config.yaml
norm: "layernorm"
bias: "all"
optimizer: "soap"
precondition_frequency: 50
steps: 9800
batch_size: 64
lr_schedule: "wsd_sqrt"
final_lr_fraction: 0.01
Rows from block 2 of a small autoregressive pixel model, named by matrix and row number. Rows with one number belong to one neuron. Each number is 50 + 12 x the weight over its row's rms, rounded and kept within 0 to 99. All counts start at 0.
Before each neuron's rows are labels from the 100 images, of 14976, where the neuron reaches its highest value: "responds to" is what is common among them. Only what is clearly more common there than usual is listed. The data: retinal OCT scans (Kermany 2017).
# fc1: MLP up (model.blocks.2.mlp.fc1.weight, 1024x256), inputs 0-85
# fc2: MLP down (model.blocks.2.mlp.fc2.weight, 256x1024, transposed), outputs 0-85

responds to: finding: choroidal neovascularization
fc1.52:41 29 64 38 30 52 31 63 59 64 49 59 47 52 55 52 51 40 44 61 40 35 34 34 52 40 50 48 44 57 74 48 38 60 47 58 50 34 51 42 56 37 52 56 65 48 56 59 38 44 71 51 63 35 32 45 54 65 61 27 36 62 63 69 54 40 46 42 64 56 73 71 48 63 70 50 42 49 39 69 50 68 52 70 45 48
fc2.52:59 58 47 61 62 53 57 51 26 35 48 61 61 44 35 39 42 36 38 59 56 60 54 39 48 61 65 47 68 58 41 50 28 58 49 48 79 37 50 41 61 49 42 46 39 57 64 51 45 26 44 52 39 50 73 53 69 49 28 51 55 50 49 47 60 67 63 57 46 50 46 30 46 18 46 57 49 57 42 50 66 37 70 40 34 50

responds to: finding: diabetic macular edema
fc1.342:50 27 71 78 49 41 66 53 26 43 43 67 36 23 52 55 39 64 71 38 75 70 54 64 38 33 60 52 31 62 54 53 67 54 37 49 35 45 20 47 42 51 51 49 46 53 29 53 34 50 53 41 46 51 54 49 50 44 43 43 41 33 41 49 40 48 41 71 46 46 41 32 63 43 47 43 33 65 45 48 45 42 42 37 42 49
fc2.342:50 52 41 39 62 59 28 48 48 44 51 37 49 54 40 53 60 37 43 46 54 26 47 52 48 56 31 46 43 42 62 54 28 52 50 66 47 54 45 18 53 30 72 63 36 36 48 68 45 71 61 36 65 58 51 71 43 49 48 51 61 45 59 63 55 64 54 51 39 76 48 58 52 54 64 58 53 37 45 56 47 55 36 61 55 63

responds to: finding: diabetic macular edema
fc1.279:53 48 46 51 79 53 40 67 40 44 39 40 35 57 56 55 31 56 37 43 52 68 72 54 82 69 60 39 48 71 49 54 39 27 45 54 37 38 48 31 39 50 36 45 58 36 31 57 73 37 35 20 47 24 66 44 50 50 41 46 41 57 60 46 51 53 66 44 51 48 60 52 66 41 39 56 54 37 52 30 47 37 57 41 62 43
fc2.279:21 65 70 34 28 48 63 37 07 61 62 61 31 66 48 43 72 42 47 71 33 47 57 40 29 46 62 58 56 52 41 52 38 69 54 44 55 55 52 52 70 52 53 66 43 52 52 26 52 35 63 54 49 49 44 54 53 44 53 50 17 40 62 36 66 58 41 39 59 55 40 75 38 45 48 52 80 58 42 52 39 55 50 49 31 54

responds to: finding: normal
fc1.441:51 57 40 60 42 62 40 33 46 49 50 55 52 53 60 38 59 42 39 33 68 35 49 61 63 54 65 53 70 62 53 41 86 53 51 40 42 31 49 64 33 56 43 79 28 40 60 32 58 39 44 29 48 46 57 52 35 58 55 37 55 40 45 61 70 43 63 39 45 68 59 55 55 40 45 30 38 55 48 37 58 51 50 63 46 44
fc2.441:62 57 40 55 38 61 58 33 57 41 56 55 26 53 59 52 49 37 68 56 56 42 60 26 30 42 32 47 43 42 52 64 33 49 31 67 72 57 71 59 66 68 65 39 55 79 53 31 54 51 49 54 65 55 41 56 78 40 53 27 59 30 61 48 54 51 33 33 47 48 35 27 53 65 48 55 42 55 55 56 40 48 48 54 35 42

responds to: finding: diabetic macular edema
fc1.69:48 51 73 35 64 49 51 70 45 49 63 74 34 43 55 42 40 33 45 49 52 32 66 67 43 65 58 60 61 43 46 54 40 33 49 55 52 64 43 46 45 45 49 48 41 57 39 43 38 28 48 50 75 40 58 38 62 35 49 52 76 57 45 45 43 31 55 27 80 63 47 68 69 29 46 35 58 63 40 45 40 53 53 22 43 53
fc2.69:37 50 47 12 67 49 71 49 61 33 52 49 46 62 39 60 48 40 54 66 46 45 84 43 59 49 32 38 38 42 56 55 38 39 50 52 56 47 42 31 61 35 63 67 55 46 68 43 40 52 48 43 46 49 25 41 42 55 61 58 54 66 37 46 46 32 54 49 61 34 49 49 39 50 52 51 34 48 61 75 41 31 56 52 48 72

responds to: finding: diabetic macular edema
fc1.631:61 68 27 55 56 36 54 46 39 57 86 37 38 64 48 65 43 62 26 48 54 62 40 26 74 34 68 41 52 54 54 77 69 52 54 44 67 69 63 65 72 40 28 32 20 66 54 69 50 49 20 48 60 52 28 16 59 53 29 48 52 37 55 56 55 35 52 64 47 37 53 59 65 62 74 49 51 45 37 63 53 58 56 50 38 54
fc2.631:48 40 64 54 66 67 57 47 68 64 36 60 62 49 63 53 48 37 41 45 67 51 44 54 49 48 55 58 39 58 59 44 35 30 31 69 19 48 47 61 36 47 61 68 59 50 62 71 67 53 47 50 53 24 50 38 55 60 65 43 68 52 44 44 56 67 38 62 61 49 36 75 43 57 54 50 53 39 31 40 25 48 42 78 63 56

responds to: finding: normal
fc1.384:63 30 69 46 69 55 55 64 63 39 62 34 54 68 56 54 65 47 60 38 40 26 39 41 75 64 59 61 66 50 41 46 46 26 29 55 59 58 55 47 41 39 59 47 54 35 64 52 58 65 44 47 48 53 52 50 48 55 36 33 48 45 73 47 46 55 60 52 64 57 49 30 61 41 22 40 35 29 44 42 27 40 36 42 32 44
fc2.384:38 72 61 43 59 41 47 53 54 40 44 56 37 53 48 67 33 46 22 48 56 53 47 53 52 40 46 71 35 42 55 56 47 61 50 54 35 50 32 48 45 49 57 52 47 69 44 40 50 48 59 38 68 32 49 60 34 38 75 59 59 40 45 31 48 34 56 47 47 51 63 57 46 31 52 51 43 37 47 41 61 60 54 75 58 31

responds to: finding: diabetic macular edema
fc1.108:47 68 44 39 49 26 42 34 70 37 66 48 33 48 69 34 44 36 50 58 49 62 47 52 50 51 71 68 19 47 20 80 63 59 62 29 47 67 49 56 73 45 38 54 73 37 44 59 35 45 24 62 39 49 46 43 43 34 67 46 48 49 49 63 40 78 70 50 45 34 50 65 61 55 40 43 67 56 41 37 70 58 25 39 79 50
fc2.108:66 56 64 61 31 45 54 55 34 43 42 60 61 62 43 26 50 19 64 50 49 56 57 69 51 70 44 67 69 39 53 73 43 58 54 46 76 47 63 55 51 45 51 46 45 41 53 48 58 43 36 55 47 41 69 39 62 50 47 44 74 61 37 42 60 50 39 48 42 40 56 42 50 59 63 36 30 48 51 52 54 39 72 47 70 50

responds to: finding: normal
fc1.639:60 23 19 40 44 53 54 60 47 60 53 47 52 34 26 53 55 55 43 39 60 38 76 52 51 46 32 38 50 60 55 62 50 53 46 70 50 55 42 54 47 59 42 61 51 38 64 40 55 55 74 27 41 42 32 65 37 39 68 58 45 49 55 43 41 46 65 33 47 35 65 34 53 36 54 43 64 33 70 47 50 46 38 41 52 59
fc2.639:65 45 62 42 52 69 60 45 43 32 56 47 79 68 38 46 60 55 45 50 48 44 55 32 49 34 50 55 53 38 70 35 59 69 48 45 29 34 48 37 47 66 83 60 67 52 49 42 47 48 35 50 43 34 26 36 53 36 54 45 44 36 63 53 37 45 46 59 63 51 51 85 31 58 50 53 48 63 55 31 62 46 48 56 54 42

responds to: finding: diabetic macular edema
fc1.160:47 60 49 36 38 26 51 57 41 62 54 47 49 46 63 63 39 66 39 29 53 44 65 45 54 42 65 48 44 64 67 55 49 47 33 50 75 70 38 40 36 51 24 55 58 71 53 32 54 54 64 42 28 50 35 43 54 65 51 29 49 39 37 48 31 56 60 52 53 27 42 58 49 39 72 37 69 45 49 56 48 50 40 68 59 45
fc2.160:54 28 31 52 45 70 63 50 25 51 67 44 31 65 45 50 44 57 48 31 51 37 39 53 17 48 59 50 58 46 50 63 49 40 48 62 34 61 54 48 49 54 55 77 56 40 58 43 56 61 71 43 35 43 44 48 61 53 36 38 55 41 36 47 64 45 34 55 34 69 43 33 67 62 42 59 54 49 48 56 55 61 45 47 56 56

responds to: finding: normal
fc1.606:63 45 52 60 21 43 47 44 57 42 59 57 51 46 38 24 47 65 67 24 53 56 56 36 60 42 48 54 37 82 63 73 42 58 60 38 65 42 65 56 27 58 56 46 53 47 73 55 50 41 59 28 58 47 48 47 46 59 44 69 51 51 43 58 52 60 55 37 59 52 66 79 45 36 45 46 56 42 50 53 49 40 54 66 52 57
fc2.606:45 43 47 33 37 36 51 41 63 59 62 59 52 48 49 57 47 55 49 76 64 45 40 71 52 46 44 49 50 57 62 36 53 42 29 41 46 61 34 47 56 69 72 56 50 49 48 32 69 38 50 59 50 63 39 25 30 36 36 53 53 36 66 59 45 66 63 37 40 49 47 51 63 54 51 40 59 59 59 44 53 71 50 27 52 57

responds to: finding: choroidal neovascularization
fc1.432:46 34 44 68 49 58 32 48 59 64 43 41 62 50 41 28 43 43 51 64 36 49 47 55 56 38 49 63 43 55 59 35 47 50 53 23 66 55 60 49 55 54 47 73 47 44 72 50 51 44 46 68 41 23 40 46 61 43 78 40 59 37 61 47 33 53 64 50 56 75 39 60 47 54 53 64 42 54 54 66 53 45 40 65 60 29
fc2.432:43 62 59 39 53 64 44 30 47 19 26 42 55 49 56 38 52 70 39 50 36 55 53 40 37 57 62 32 33 63 37 26 41 72 39 46 53 55 49 50 48 50 27 54 47 68 38 50 67 53 60 36 71 59 35 47 70 58 44 65 36 30 30 35 33 59 51 67 49 57 53 47 52 46 61 37 31 54 50 42 50 54 59 39 69 67

responds to: finding: normal
fc1.157:41 45 51 48 63 35 57 41 84 51 61 57 43 41 58 53 52 48 40 35 48 36 36 49 49 49 52 61 51 57 39 54 45 61 55 54 42 32 55 56 36 45 36 52 45 64 37 57 49 61 36 42 45 46 46 48 43 32 74 58 54 34 60 45 36 43 50 61 68 19 37 90 49 55 30 60 45 43 51 28 66 66 41 52 57 37
fc2.157:41 48 51 39 26 63 58 43 21 57 45 38 49 64 47 44 54 58 33 45 53 44 63 61 70 55 54 30 57 48 48 49 60 31 57 25 23 28 64 59 65 42 57 41 46 42 41 33 56 54 50 32 54 47 68 51 61 66 67 44 68 63 61 70 32 56 46 41 28 54 49 18 44 42 44 38 78 57 60 43 53 28 66 55 43 60

responds to: finding: normal
fc1.670:31 39 26 67 50 36 45 81 37 69 51 34 62 64 31 52 65 56 58 48 36 51 38 68 53 36 45 39 74 46 66 55 49 37 26 42 39 64 50 35 31 58 40 27 52 57 60 77 55 47 38 76 58 54 46 31 35 65 62 33 44 51 50 49 67 69 26 45 49 38 52 43 64 57 60 44 35 52 38 57 53 51 58 84 50 53
fc2.670:57 52 64 37 22 52 67 26 41 65 39 35 52 53 24 68 39 68 62 47 58 41 59 35 39 55 40 57 51 46 56 59 41 48 39 68 54 52 53 72 71 55 36 57 42 64 48 60 49 28 63 45 60 47 46 67 50 55 23 84 57 42 68 63 45 22 52 39 54 45 40 54 52 58 59 28 74 58 43 50 48 31 36 58 43 35

responds to: finding: choroidal neovascularization
fc1.334:71 51 65 61 65 44 53 48 60 61 36 61 56 30 43 44 54 69 68 32 67 37 34 52 38 35 62 40 50 20 41 43 60 23 38 57 54 33 67 72 51 47 35 35 49 65 62 62 55 69 59 59 54 67 45 38 34 47 33 47 28 55 21 32 57 41 44 62 33 59 81 34 38 46 60 43 64 61 33 44 47 47 39 74 56 53
fc2.334:40 34 23 47 28 56 48 38 72 43 46 62 48 58 36 59 45 48 35 49 54 54 51 51 44 61 45 51 42 45 57 60 42 45 42 72 40 56 58 45 40 48 53 70 51 63 61 49 52 40 43 44 37 28 61 48 58 43 45 53 57 60 40 65 46 59 52 64 59 41 44 54 44 59 74 41 48 43 66 44 71 50 31 44 63 65

responds to: finding: normal
fc1.116:45 48 51 51 25 47 51 36 37 53 58 61 62 49 58 57 27 53 19 64 61 39 51 36 52 65 38 58 42 43 65 60 68 41 55 78 63 65 52 46 39 66 40 63 49 61 51 27 53 44 57 50 62 64 68 64 48 54 62 36 59 73 32 76 48 54 37 47 56 52 57 56 65 52 49 31 39 28 33 63 46 61 63 37 74 55
fc2.116:51 48 44 42 63 72 64 29 84 56 52 32 65 51 46 49 63 65 66 44 57 47 61 44 33 91 48 26 52 85 51 39 43 27 42 43 42 60 44 56 48 36 32 47 69 65 57 50 50 49 58 64 57 39 52 54 38 52 38 70 47 43 70 51 62 53 63 50 49 61 45 37 72 36 53 40 61 73 47 48 44 43 44 83 51 41

responds to: finding: choroidal neovascularization; finding: diabetic macular edema
fc1.681:37 30 47 54 45 65 48 67 70 66 58 66 55 50 79 47 51 32 21 56 49 42 50 69 60 31 28 41 66 67 58 43 54 67 56 51 72 59 46 57 56 56 25 39 48 37 44 58 33 54 58 51 54 66 54 66 48 70 46 69 46 40 40 55 31 53 52 44 56 41 67 48 48 43 51 49 55 39 74 56 46 30 78 49 33 55
fc2.681:57 61 72 55 54 47 57 54 49 42 41 27 29 50 47 56 63 40 69 53 53 68 44 38 78 70 59 61 75 64 44 66 71 65 34 51 60 31 53 44 57 42 66 57 50 63 65 52 41 56 40 57 40 32 62 61 45 23 59 45 42 50 65 35 57 61 60 50 48 51 24 33 43 68 67 62 38 44 33 50 33 48 22 67 79 40