python train.py --model="autoregressive pixel model" --image_size=20 --activation="gelu" --init="torch_default" --beta2=0.95 --max_precond_dim=1536 --steps=9800 --batch_size=64 --decay_fraction=0.4 --final_lr_fraction=0.01 --weight_decay=0.05
Rows from block 4 of a small autoregressive pixel model, named by matrix and row number. Rows with one number belong to one neuron. Each number is 128 + 32 x the weight over its row's rms, rounded and kept within 0 to 255. All counts start at 0.
After each neuron's rows are labels from the 100 images, of 14976, where the neuron reaches its highest value: "top examples" is what is common among them. Only what is clearly more common there than usual is listed. The data: retinal OCT scans (Kermany 2017).
# fc1: MLP up (model.blocks.4.mlp.fc1.weight, 1024x256), inputs 86-171
# fc2: MLP down (model.blocks.4.mlp.fc2.weight, 256x1024, transposed), outputs 86-171

fc1.662 [117 145  72 147  79  79 128 173 155 130 108 125 121 104 169 105 124 144 186 108 106  63 153 115 147  96  83 110 122 118 141 115  79 166 154 163 193 128 143 114 111 188  72 170 132 114 103 145 131 109 169 144 144 127 105 157 123 105  88 130 139 132 112 133 131 157 129 135 120  96 130 185 109 125  63 148 126 124 108 111 188  77 126 153 100 164]
fc2.662 [134 125  62  96 142 144 129 124 115 130 118  86  88 190 162  62  92 144 141 136 157 160  73 125 104 162 118 150  78 159  93 186 145 176  98 130 120 126 143 175 116 138 104 115 126 125  59  85 147 119 105 160 142  99 139 157 123 101 143  63 150 112 160 135  82 101  65 112 150 153 117  69  93 189 184  82 142 122 132  82 161 151 110 119 146 117]
top examples: finding: choroidal neovascularization

fc1.151 [ 90 139 155  87 128 128 142  95  82 162 125  69 104  95  91 136  92 118  98  87 164 175 162 170 158 111  92 174 120 127  90 106 103  91 140 134 110 184 149 118 144 106 149 163 136 133 129 119 161 140 115 139 107 147 106 104 166 102  96  86 169 124 112  97 138 137 116 167  95 187 166  89 108 148 143 105 154 150  83 179 164  84 148 131  68 163]
fc2.151 [114 168 154 158 100  81 111  96 147 114  93 190  74 148 201 116 129 165 127 110 126 127 134 111 102 188 169 182 145 112  99 204 141 172 145 155 153  79 150 120 170  96 169  90 175 148  99 128  77 102 137  82 140  81  56 102  96 169 110 133 139 123 174 141  77 136 113 137 175  69 118  63  81  75  87  82 115  95 116 111 129 157  94 140 174 119]
top examples: finding: choroidal neovascularization; finding: diabetic macular edema

fc1.515 [123 176 157  90 114  73 151 116 160  84  97 152 137  80 120 123 113 130 125 141  86 104 124 101 131 106 108  72 106 150 126 155  71  66 130 141 188 103 156 153 122 154 149 129  91 185 208  96  61 172 159 137 106 161  85 157 121 150 189 129 119  79 129 135 109 148 102 121 143 163 164 144 148 145 111 114 177 142  81  77 150 154 172 151 168  75]
fc2.515 [119 146 132 173 148 104 101 116  55 131  83 106 142 185 129 107 142 120  93  86 141 227 123 116 136  89 154 137 149  88 106 164 123 127 110 142 158 167 108 131 164  84  92 168  82 119 167 139 151  86  69 155 179 113 148  94 113 134  82 140 174 166  96 112  94  65 203 141  85  99  82  89 132 102 189 144  96  75 154 165 107  92  83 117 126 110]
top examples: finding: choroidal neovascularization

fc1.52 [168 125 147 174  90 163 141 119 134  87  61 185 148 110 138 134 180 110 101 132  81 109 102 113 180 157 142 118 138  66 140 140 126 189 159 121 142 118  78  90 113 127 168 104 153 133 119 138  91 134 143 115 116 131 113 192 136 110  99 138 139 148 128  86 159 104 156 123  92 103 124 150 109 172 155 140 143  98 155 112 160 163  91  81 108 178]
fc2.52 [141  86 137  86 125 148 126 127  91 128  66 146 171 135  76  91 129 135 104 178 127  96 137 100 172  84 119 140  94 175  98 164 121  93 112 159 162 170  94 103 135 134 172 144 141 132 146 150 142 109  71 129 139 103 115  70 149 185 108 145  88 167  89 206  74 143 155 117 172 153 131 121 115 109 108 118 129 180 129 104 109  62  95 115  90 163]
top examples: finding: normal

fc1.526 [ 71 118 125 119 117 201 153  85 146 119 124 115 124  94 148  80 159 115 109 152  83 139 140 189 112  48  81 137 118 186 120  95 111  91 127 153 128 132  79 146  74 106 137 161 145 119 134  98 113 114 129 111 104 136  63 146 119  54 167  99  22 123 101 160 132 100 201  89 112  92 140 176 155 143  89 135 132 160 168  79 141 110 153 108 137 187]
fc2.526 [168  88  81 168 145  85 145 179 115 145 155 114 160 119 113 132 114 192 133 142 159 126 153  98 118 144 126 103  84  84 115 142  58 183  68  87  87 197  89 122 141 118 206 152 121 185 104 113  94 120  95 179 177 149 160 151 142 118 108 117 108 149 113 110 116 124 145 158 156 136 146 124 105 125 128 174 160 128  87  85 161 181 165 159 102 187]
top examples: finding: choroidal neovascularization

fc1.672 [174 150 155 166  71 116 131 155 211 116 144 131 135 169 152 111 164 146 103  98 120 106 111 203 119 147 132 148 171 155 116 111 208  97 148 193  41 120 127 149 145  69 134 105 117 113  64 152 157 103 101 158 163  75 104 141 118  80 160  90 118 182 126 149  84 136  84 138 102  81 145 164 132 131 124 189 170  86 172 118 130 118  99 114 163 169]
fc2.672 [156  84 143 172 103 127  39 101 150  91 166 145  99 166  86 148 145 123 172 115 155 125 113 180 117 114 137 176 116 185 164 132 137 119  93 121 147 177 119 123 141 147 139 121  69 129 185 124  72 128 102  80 109  67  85 122 113  79 147 198 136 154  90 137 123 100 143 166 128 169 186 101 155 116 107 101 135 104 173 144 111 142  76 123 131 148]
top examples: finding: diabetic macular edema

fc1.613 [113 108  77 153 110 123 123 157  71 109 107 157 123 126 120  87 118  95 179 123  76 132 129 109 149 192 124 124 131 141 133 119 123  87  81  93 160  85 114 140  65 123 144 177  80 110 169 149 124 127  69 127  99 173 149 181 147 129 148  99  75 164 113 166 133 123  94 110 108 158 183 162  74 136  84 125 100 128 149 133 207  87 138 126 102 114]
fc2.613 [126 121 146  86 133  75 146 138 128 102 122 111 165 103 200 172 117 166  69 117  86  70 124  96  98 156 155 147 105 162 117 173 110 127 121 164 180 128 204  83 153 128 128 132 154 129 128 102 117 151 157 102 136 208 153 102 166 126 127 110 116 123  91 123 138 140 166 172 171 164  52 141 203 136 131  93 142  79  95 156 116 232 178 129  91 126]
top examples: finding: choroidal neovascularization

fc1.60 [189 106 169 113 110 110 113 125 128  94  97  56 163 141 173 103 154  92  90 127 103  60 169 112 103 145 150  88 201  77 141 107 147 192 119 195 147 118 185 110 126 153 158 140 133 127 161 115 109 116 110 122 161 109 135  79 152 132 115 118 169 126 165 116 124  84 150 170 125  43 124 108 151 124 144 115 209 126 112 161 166 179 116 146  70 147]
fc2.60 [158 111  81 126 169 127 158 163 110  75 200 136 175  86 149 168  77 144 109  97  91  53 118 123 163 130 167 103 152 124 110 157 181  75 122 108 150 116 116  97 149 158 192 116 107 136 154 163 100 101  81 152  95 138  91 131 165 134 142 100 163 171 149  77 177 149 160 118 150 102 105 157 161 141 102  83 142 130 157 106 165 118 122 200 187 116]
top examples: finding: normal

fc1.530 [164 112 126 141 154 122 152  85  47 152 152 150 126 143 125 123 140 101 105 106  44  85 162  91 138 139 110 136 106  95 178  60 123 136 114 172  76 198 114 155  69 169 133 173 101  77 128 139 148 110  64 105 143 130 103 128 115 185 189 113 140 114 130 141 159  76  98 132 126 130 147 125  82  96 183 113 163 163 152 119  72 112 120 116 132 132]
fc2.530 [159  89 156 148 155 182 126 120 153  90  80 126 141 151 105 100 135 106 108 156 176  61 131 108  51 120  45 112 111 110 137 140 124  93 156 134 138 170 138 132  83 127 128 122 108 139 181 124 117 110 167 156 101 127 173 155  93  64 142 121 120 126 119  84 126 115 116 108 140 103 147 112 126 137  94 119 167  74  78 117 125 169 147 138 163 171]
top examples: finding: choroidal neovascularization

fc1.713 [ 85 125  85 156 122 122 219  82  72 124  85 155 133 127 161 131 119 106 162 138 100 147  96 101 124  61 182 153 136 167 150 145 135 116 170 141 109 183 110 137 147 174 117 130 177 117 102  63  95  76 144 143 206 144 129 110 147 129 129  74 110 152 141  88  79 114 148 150 102  96 141 148  88 125 103 133  47 184 135 147  89 153 173 115 102 122]
fc2.713 [205 113  85 108 124 134 139 106 170 107 111  96  92 125 201  96 129 104  79 138  88 162 106  90 125 215  82 131  89  73  71 125 125  84 163 158  90  96 138 153 114  78 141 151 123 111 144  97  90 128 133  92 127 135 126 143 129 172 115  98 116 152 145 149 139 142  96 120  79 119 155  84 152 123 137 130 183 124 114  82 142 151 114 148 141  64]
top examples: finding: choroidal neovascularization

fc1.363 [ 96 119 132 157 119 145  98 183 159 152 121 167  87  80 102 158 167 180 143 131 112  48 118  59 138  78 141 119 162 138 121 132  95 124 185  89 117 161 141 140 135 153  80  99 140 159 122 102 128 142  70 117 120 119 102 156 155 131 194 109  93 122 121 162 179 100  87  94 171 107 142 165 149 114 143  79  99 163 112 121 116 169  78 158 147 131]
fc2.363 [134 133 164 153  90 121 136 113 151  96 167 145  82 139 108 163 108  96 102 129 194  83 101 124 187 119 159 187 150 173 113 113 163 144 125 137 178 104 140 168 102 186 133  91  83 175 122 162 188 117  95 187 170 156 110 124 146 127 191 131  73 108 159 140 193 150 137 113 129  89  90 107 133 135 130  91  90 126 134 178 105 124  87 150 166 130]
top examples: finding: diabetic macular edema

fc1.499 [141 120 131 116 137 123 121 115  71 121 164 102 107 190  84 141 121 118  77 132 104 164  99 136 150 132 120 141 119 112 186 132 192 129  83 120  73 130 144 139 118 168 155 103 142 118  91 104 143 123  79 111 147 103 100 119 145 127 166 160 105 153 118 124 109 118 171 120  79 127 138 150 148 150 135 110 123 204  98  85  91 158 130 109 188 170]
fc2.499 [ 49  85 132 166  93 135  80 184 193 117 110 189 138 134 145 134 123 121 207 158 141  49 141 183 157  67 120 108  87  65 134 107 123 131 139 131 129 159  98  79 108 164 113 128  95 146 119  90 171 112 155 134 102 124 137  94 131  62 129 192 141 134  54 162 139 123  84 158 117 118 107 112 138  74  97 196 118 143 111  76 135 116 152 148 150 109]
top examples: finding: diabetic macular edema

fc1.127 [148 115 150  67  98  66  96  93 148 165 100 125 166 144 158 159 118 110  94 143 173 174 114 146  84  99 116 175 129 125 156  80 142  94 135 147 100 151 130  66 141 149 107 108 130 205 125 160 147 156 141 133 118  96  32  99 126 153  81 123 166 171 140 107 175  99  99  66 108 104 156 136 147 117 138 152 108 130 114 139 135 116 141 111  89 167]
fc2.127 [ 84 126 112 168  78 203  66 113 196 159 101  70 131 115 181 131  61 163 163  96 108 125  78  76 129 128 117 148 114 189 111 104 144 127 184 136 200 138 174 136 131 226 176 141 159 132 134 106 108 117 138  97 138 109  80  82 144 122 118 170 103 117 105 114 116 143 164 128 130 100 147  72  81 164  88 110  82 167 140 133 145 157 134 106 129 118]
top examples: finding: normal

fc1.431 [109 198 108  94 121 106 129 150  84 146 165 107  82 142 148 174 143 172 160 197 133 138 151 116  70 162  80 196 122 103 101 120  94 125  82 139  83  92 113 141 125  64 178 139 138  98 165  71 169 103  95 124 158 103  85 150  91 120 198 123 116 128  68 138 132 109 196 146 110 101 138  63 138 101 134 144 105 137 158 136 102 102 109  95 159 108]
fc2.431 [123 177 161 102 155  93 136 104 143 117 144 127  75 133 103  97 129 131 158 182 139 123 152 132  44 105 121 165 128 115  92 193  99 102 141 156 186 103 184 151 115 160 108 171 144 135 123 128 124 162 130 105  69 182 126 108  95 146 134 142 150 116 101 135 139 149 112 155 116 130 106  77 204 103 123 106 105 128 123 105 167 184 176 181 163  97]
top examples: finding: choroidal neovascularization

fc1.331 [132 118 119 169 101 124 145 138  99 139 157 116 145 119 126 202  86 144 185  99 142 158 166 108 102 108 109 147  86 169 128 129  76 180 159 111 188  98 112 174 130 102 137 121  64 162 136 163 154 102 105  72 117  84 188 136 116  90 114 126 125 123 140 122 145  85 134  90 146 102  89 137  97 172 139 123 117  66 142 143 132  88 144 150  80 123]
fc2.331 [200 141 158 122 132 124 144 103  83 118 169 203 100  61 150 161 173 144 151 122 123 137 122 109 212 124  93 152 117  70 111 199 139 104 120 136  81  77 105 154 104  96  38 136 107 143 138 127 110 151 152 170 135 109 133 107 134 185 132 135 147 146 172 150 130  94  71 140 158 124 145 131 127 187 133 111 104 162 156  91 133 138  92 160  81 129]
top examples: finding: normal

fc1.572 [152 105 174  93  66 141 164 102  64  85  95 179 124 160  54 135  67 129 173 146 149 162  30 125 107 139 156  58 133 199 118 123 138  82 141  99 124 140 139 132 103 119 151  99 122 125 187 133 137  90 124 107 177 122 109 152 144 129 160 136 124 148 111 105  51 115  77 168 154 132 128 127  72 180 130 186 137 157 182 162 150 156 127  77 203  68]
fc2.572 [ 77 100 100 139  94 136 157  94 118 159 100 134 125 125 112 122 144  92 187 124 145 153 124 143 149 110 107 104 170  82 105 150 164 110 150 100  64 144  99 105 108 147 121  79 108  78 173 156 107 111 159 129 162 188 188 127  98  82 147 106 127  83 130 142 165  76 109 167  93  89 147 110 107 167 136  75 158 154 103 172 114 109 152  56 121  89]
top examples: finding: choroidal neovascularization

fc1.44 [174 134 159  90 176  43 116 117 157 172 117 155 117 151 190 146  89 166 171 144 118 118 139 139 124 147 119 151 131 117 134  95 116 117 145  84 140 217 138 164 164 124 121  97 130 147 112 156 112 156 150 141 102 122  99  83 100 122  60 185 165 147 120 168 129  80  58 123 219 180 133 114 150 151 130 108  86 123 126 120 205 178 127 120 126 108]
fc2.44 [141 144 186 123 144 108 130  88 149 107 119 118 119 214 119 125 148 112 106 113 130 171 123 117 147 137 100  70 171 121 154 153 145 151 105  69  64  63 136  42 102 105 197 113 120  98 167 156 173 155 115 161 138 115 158 180 133 139 161 190 124 164 127 123 177 127 153  28 137  56 122 111 160 164 154 123  91 174  99 141 115 174 128 135 128 137]
top examples: finding: choroidal neovascularization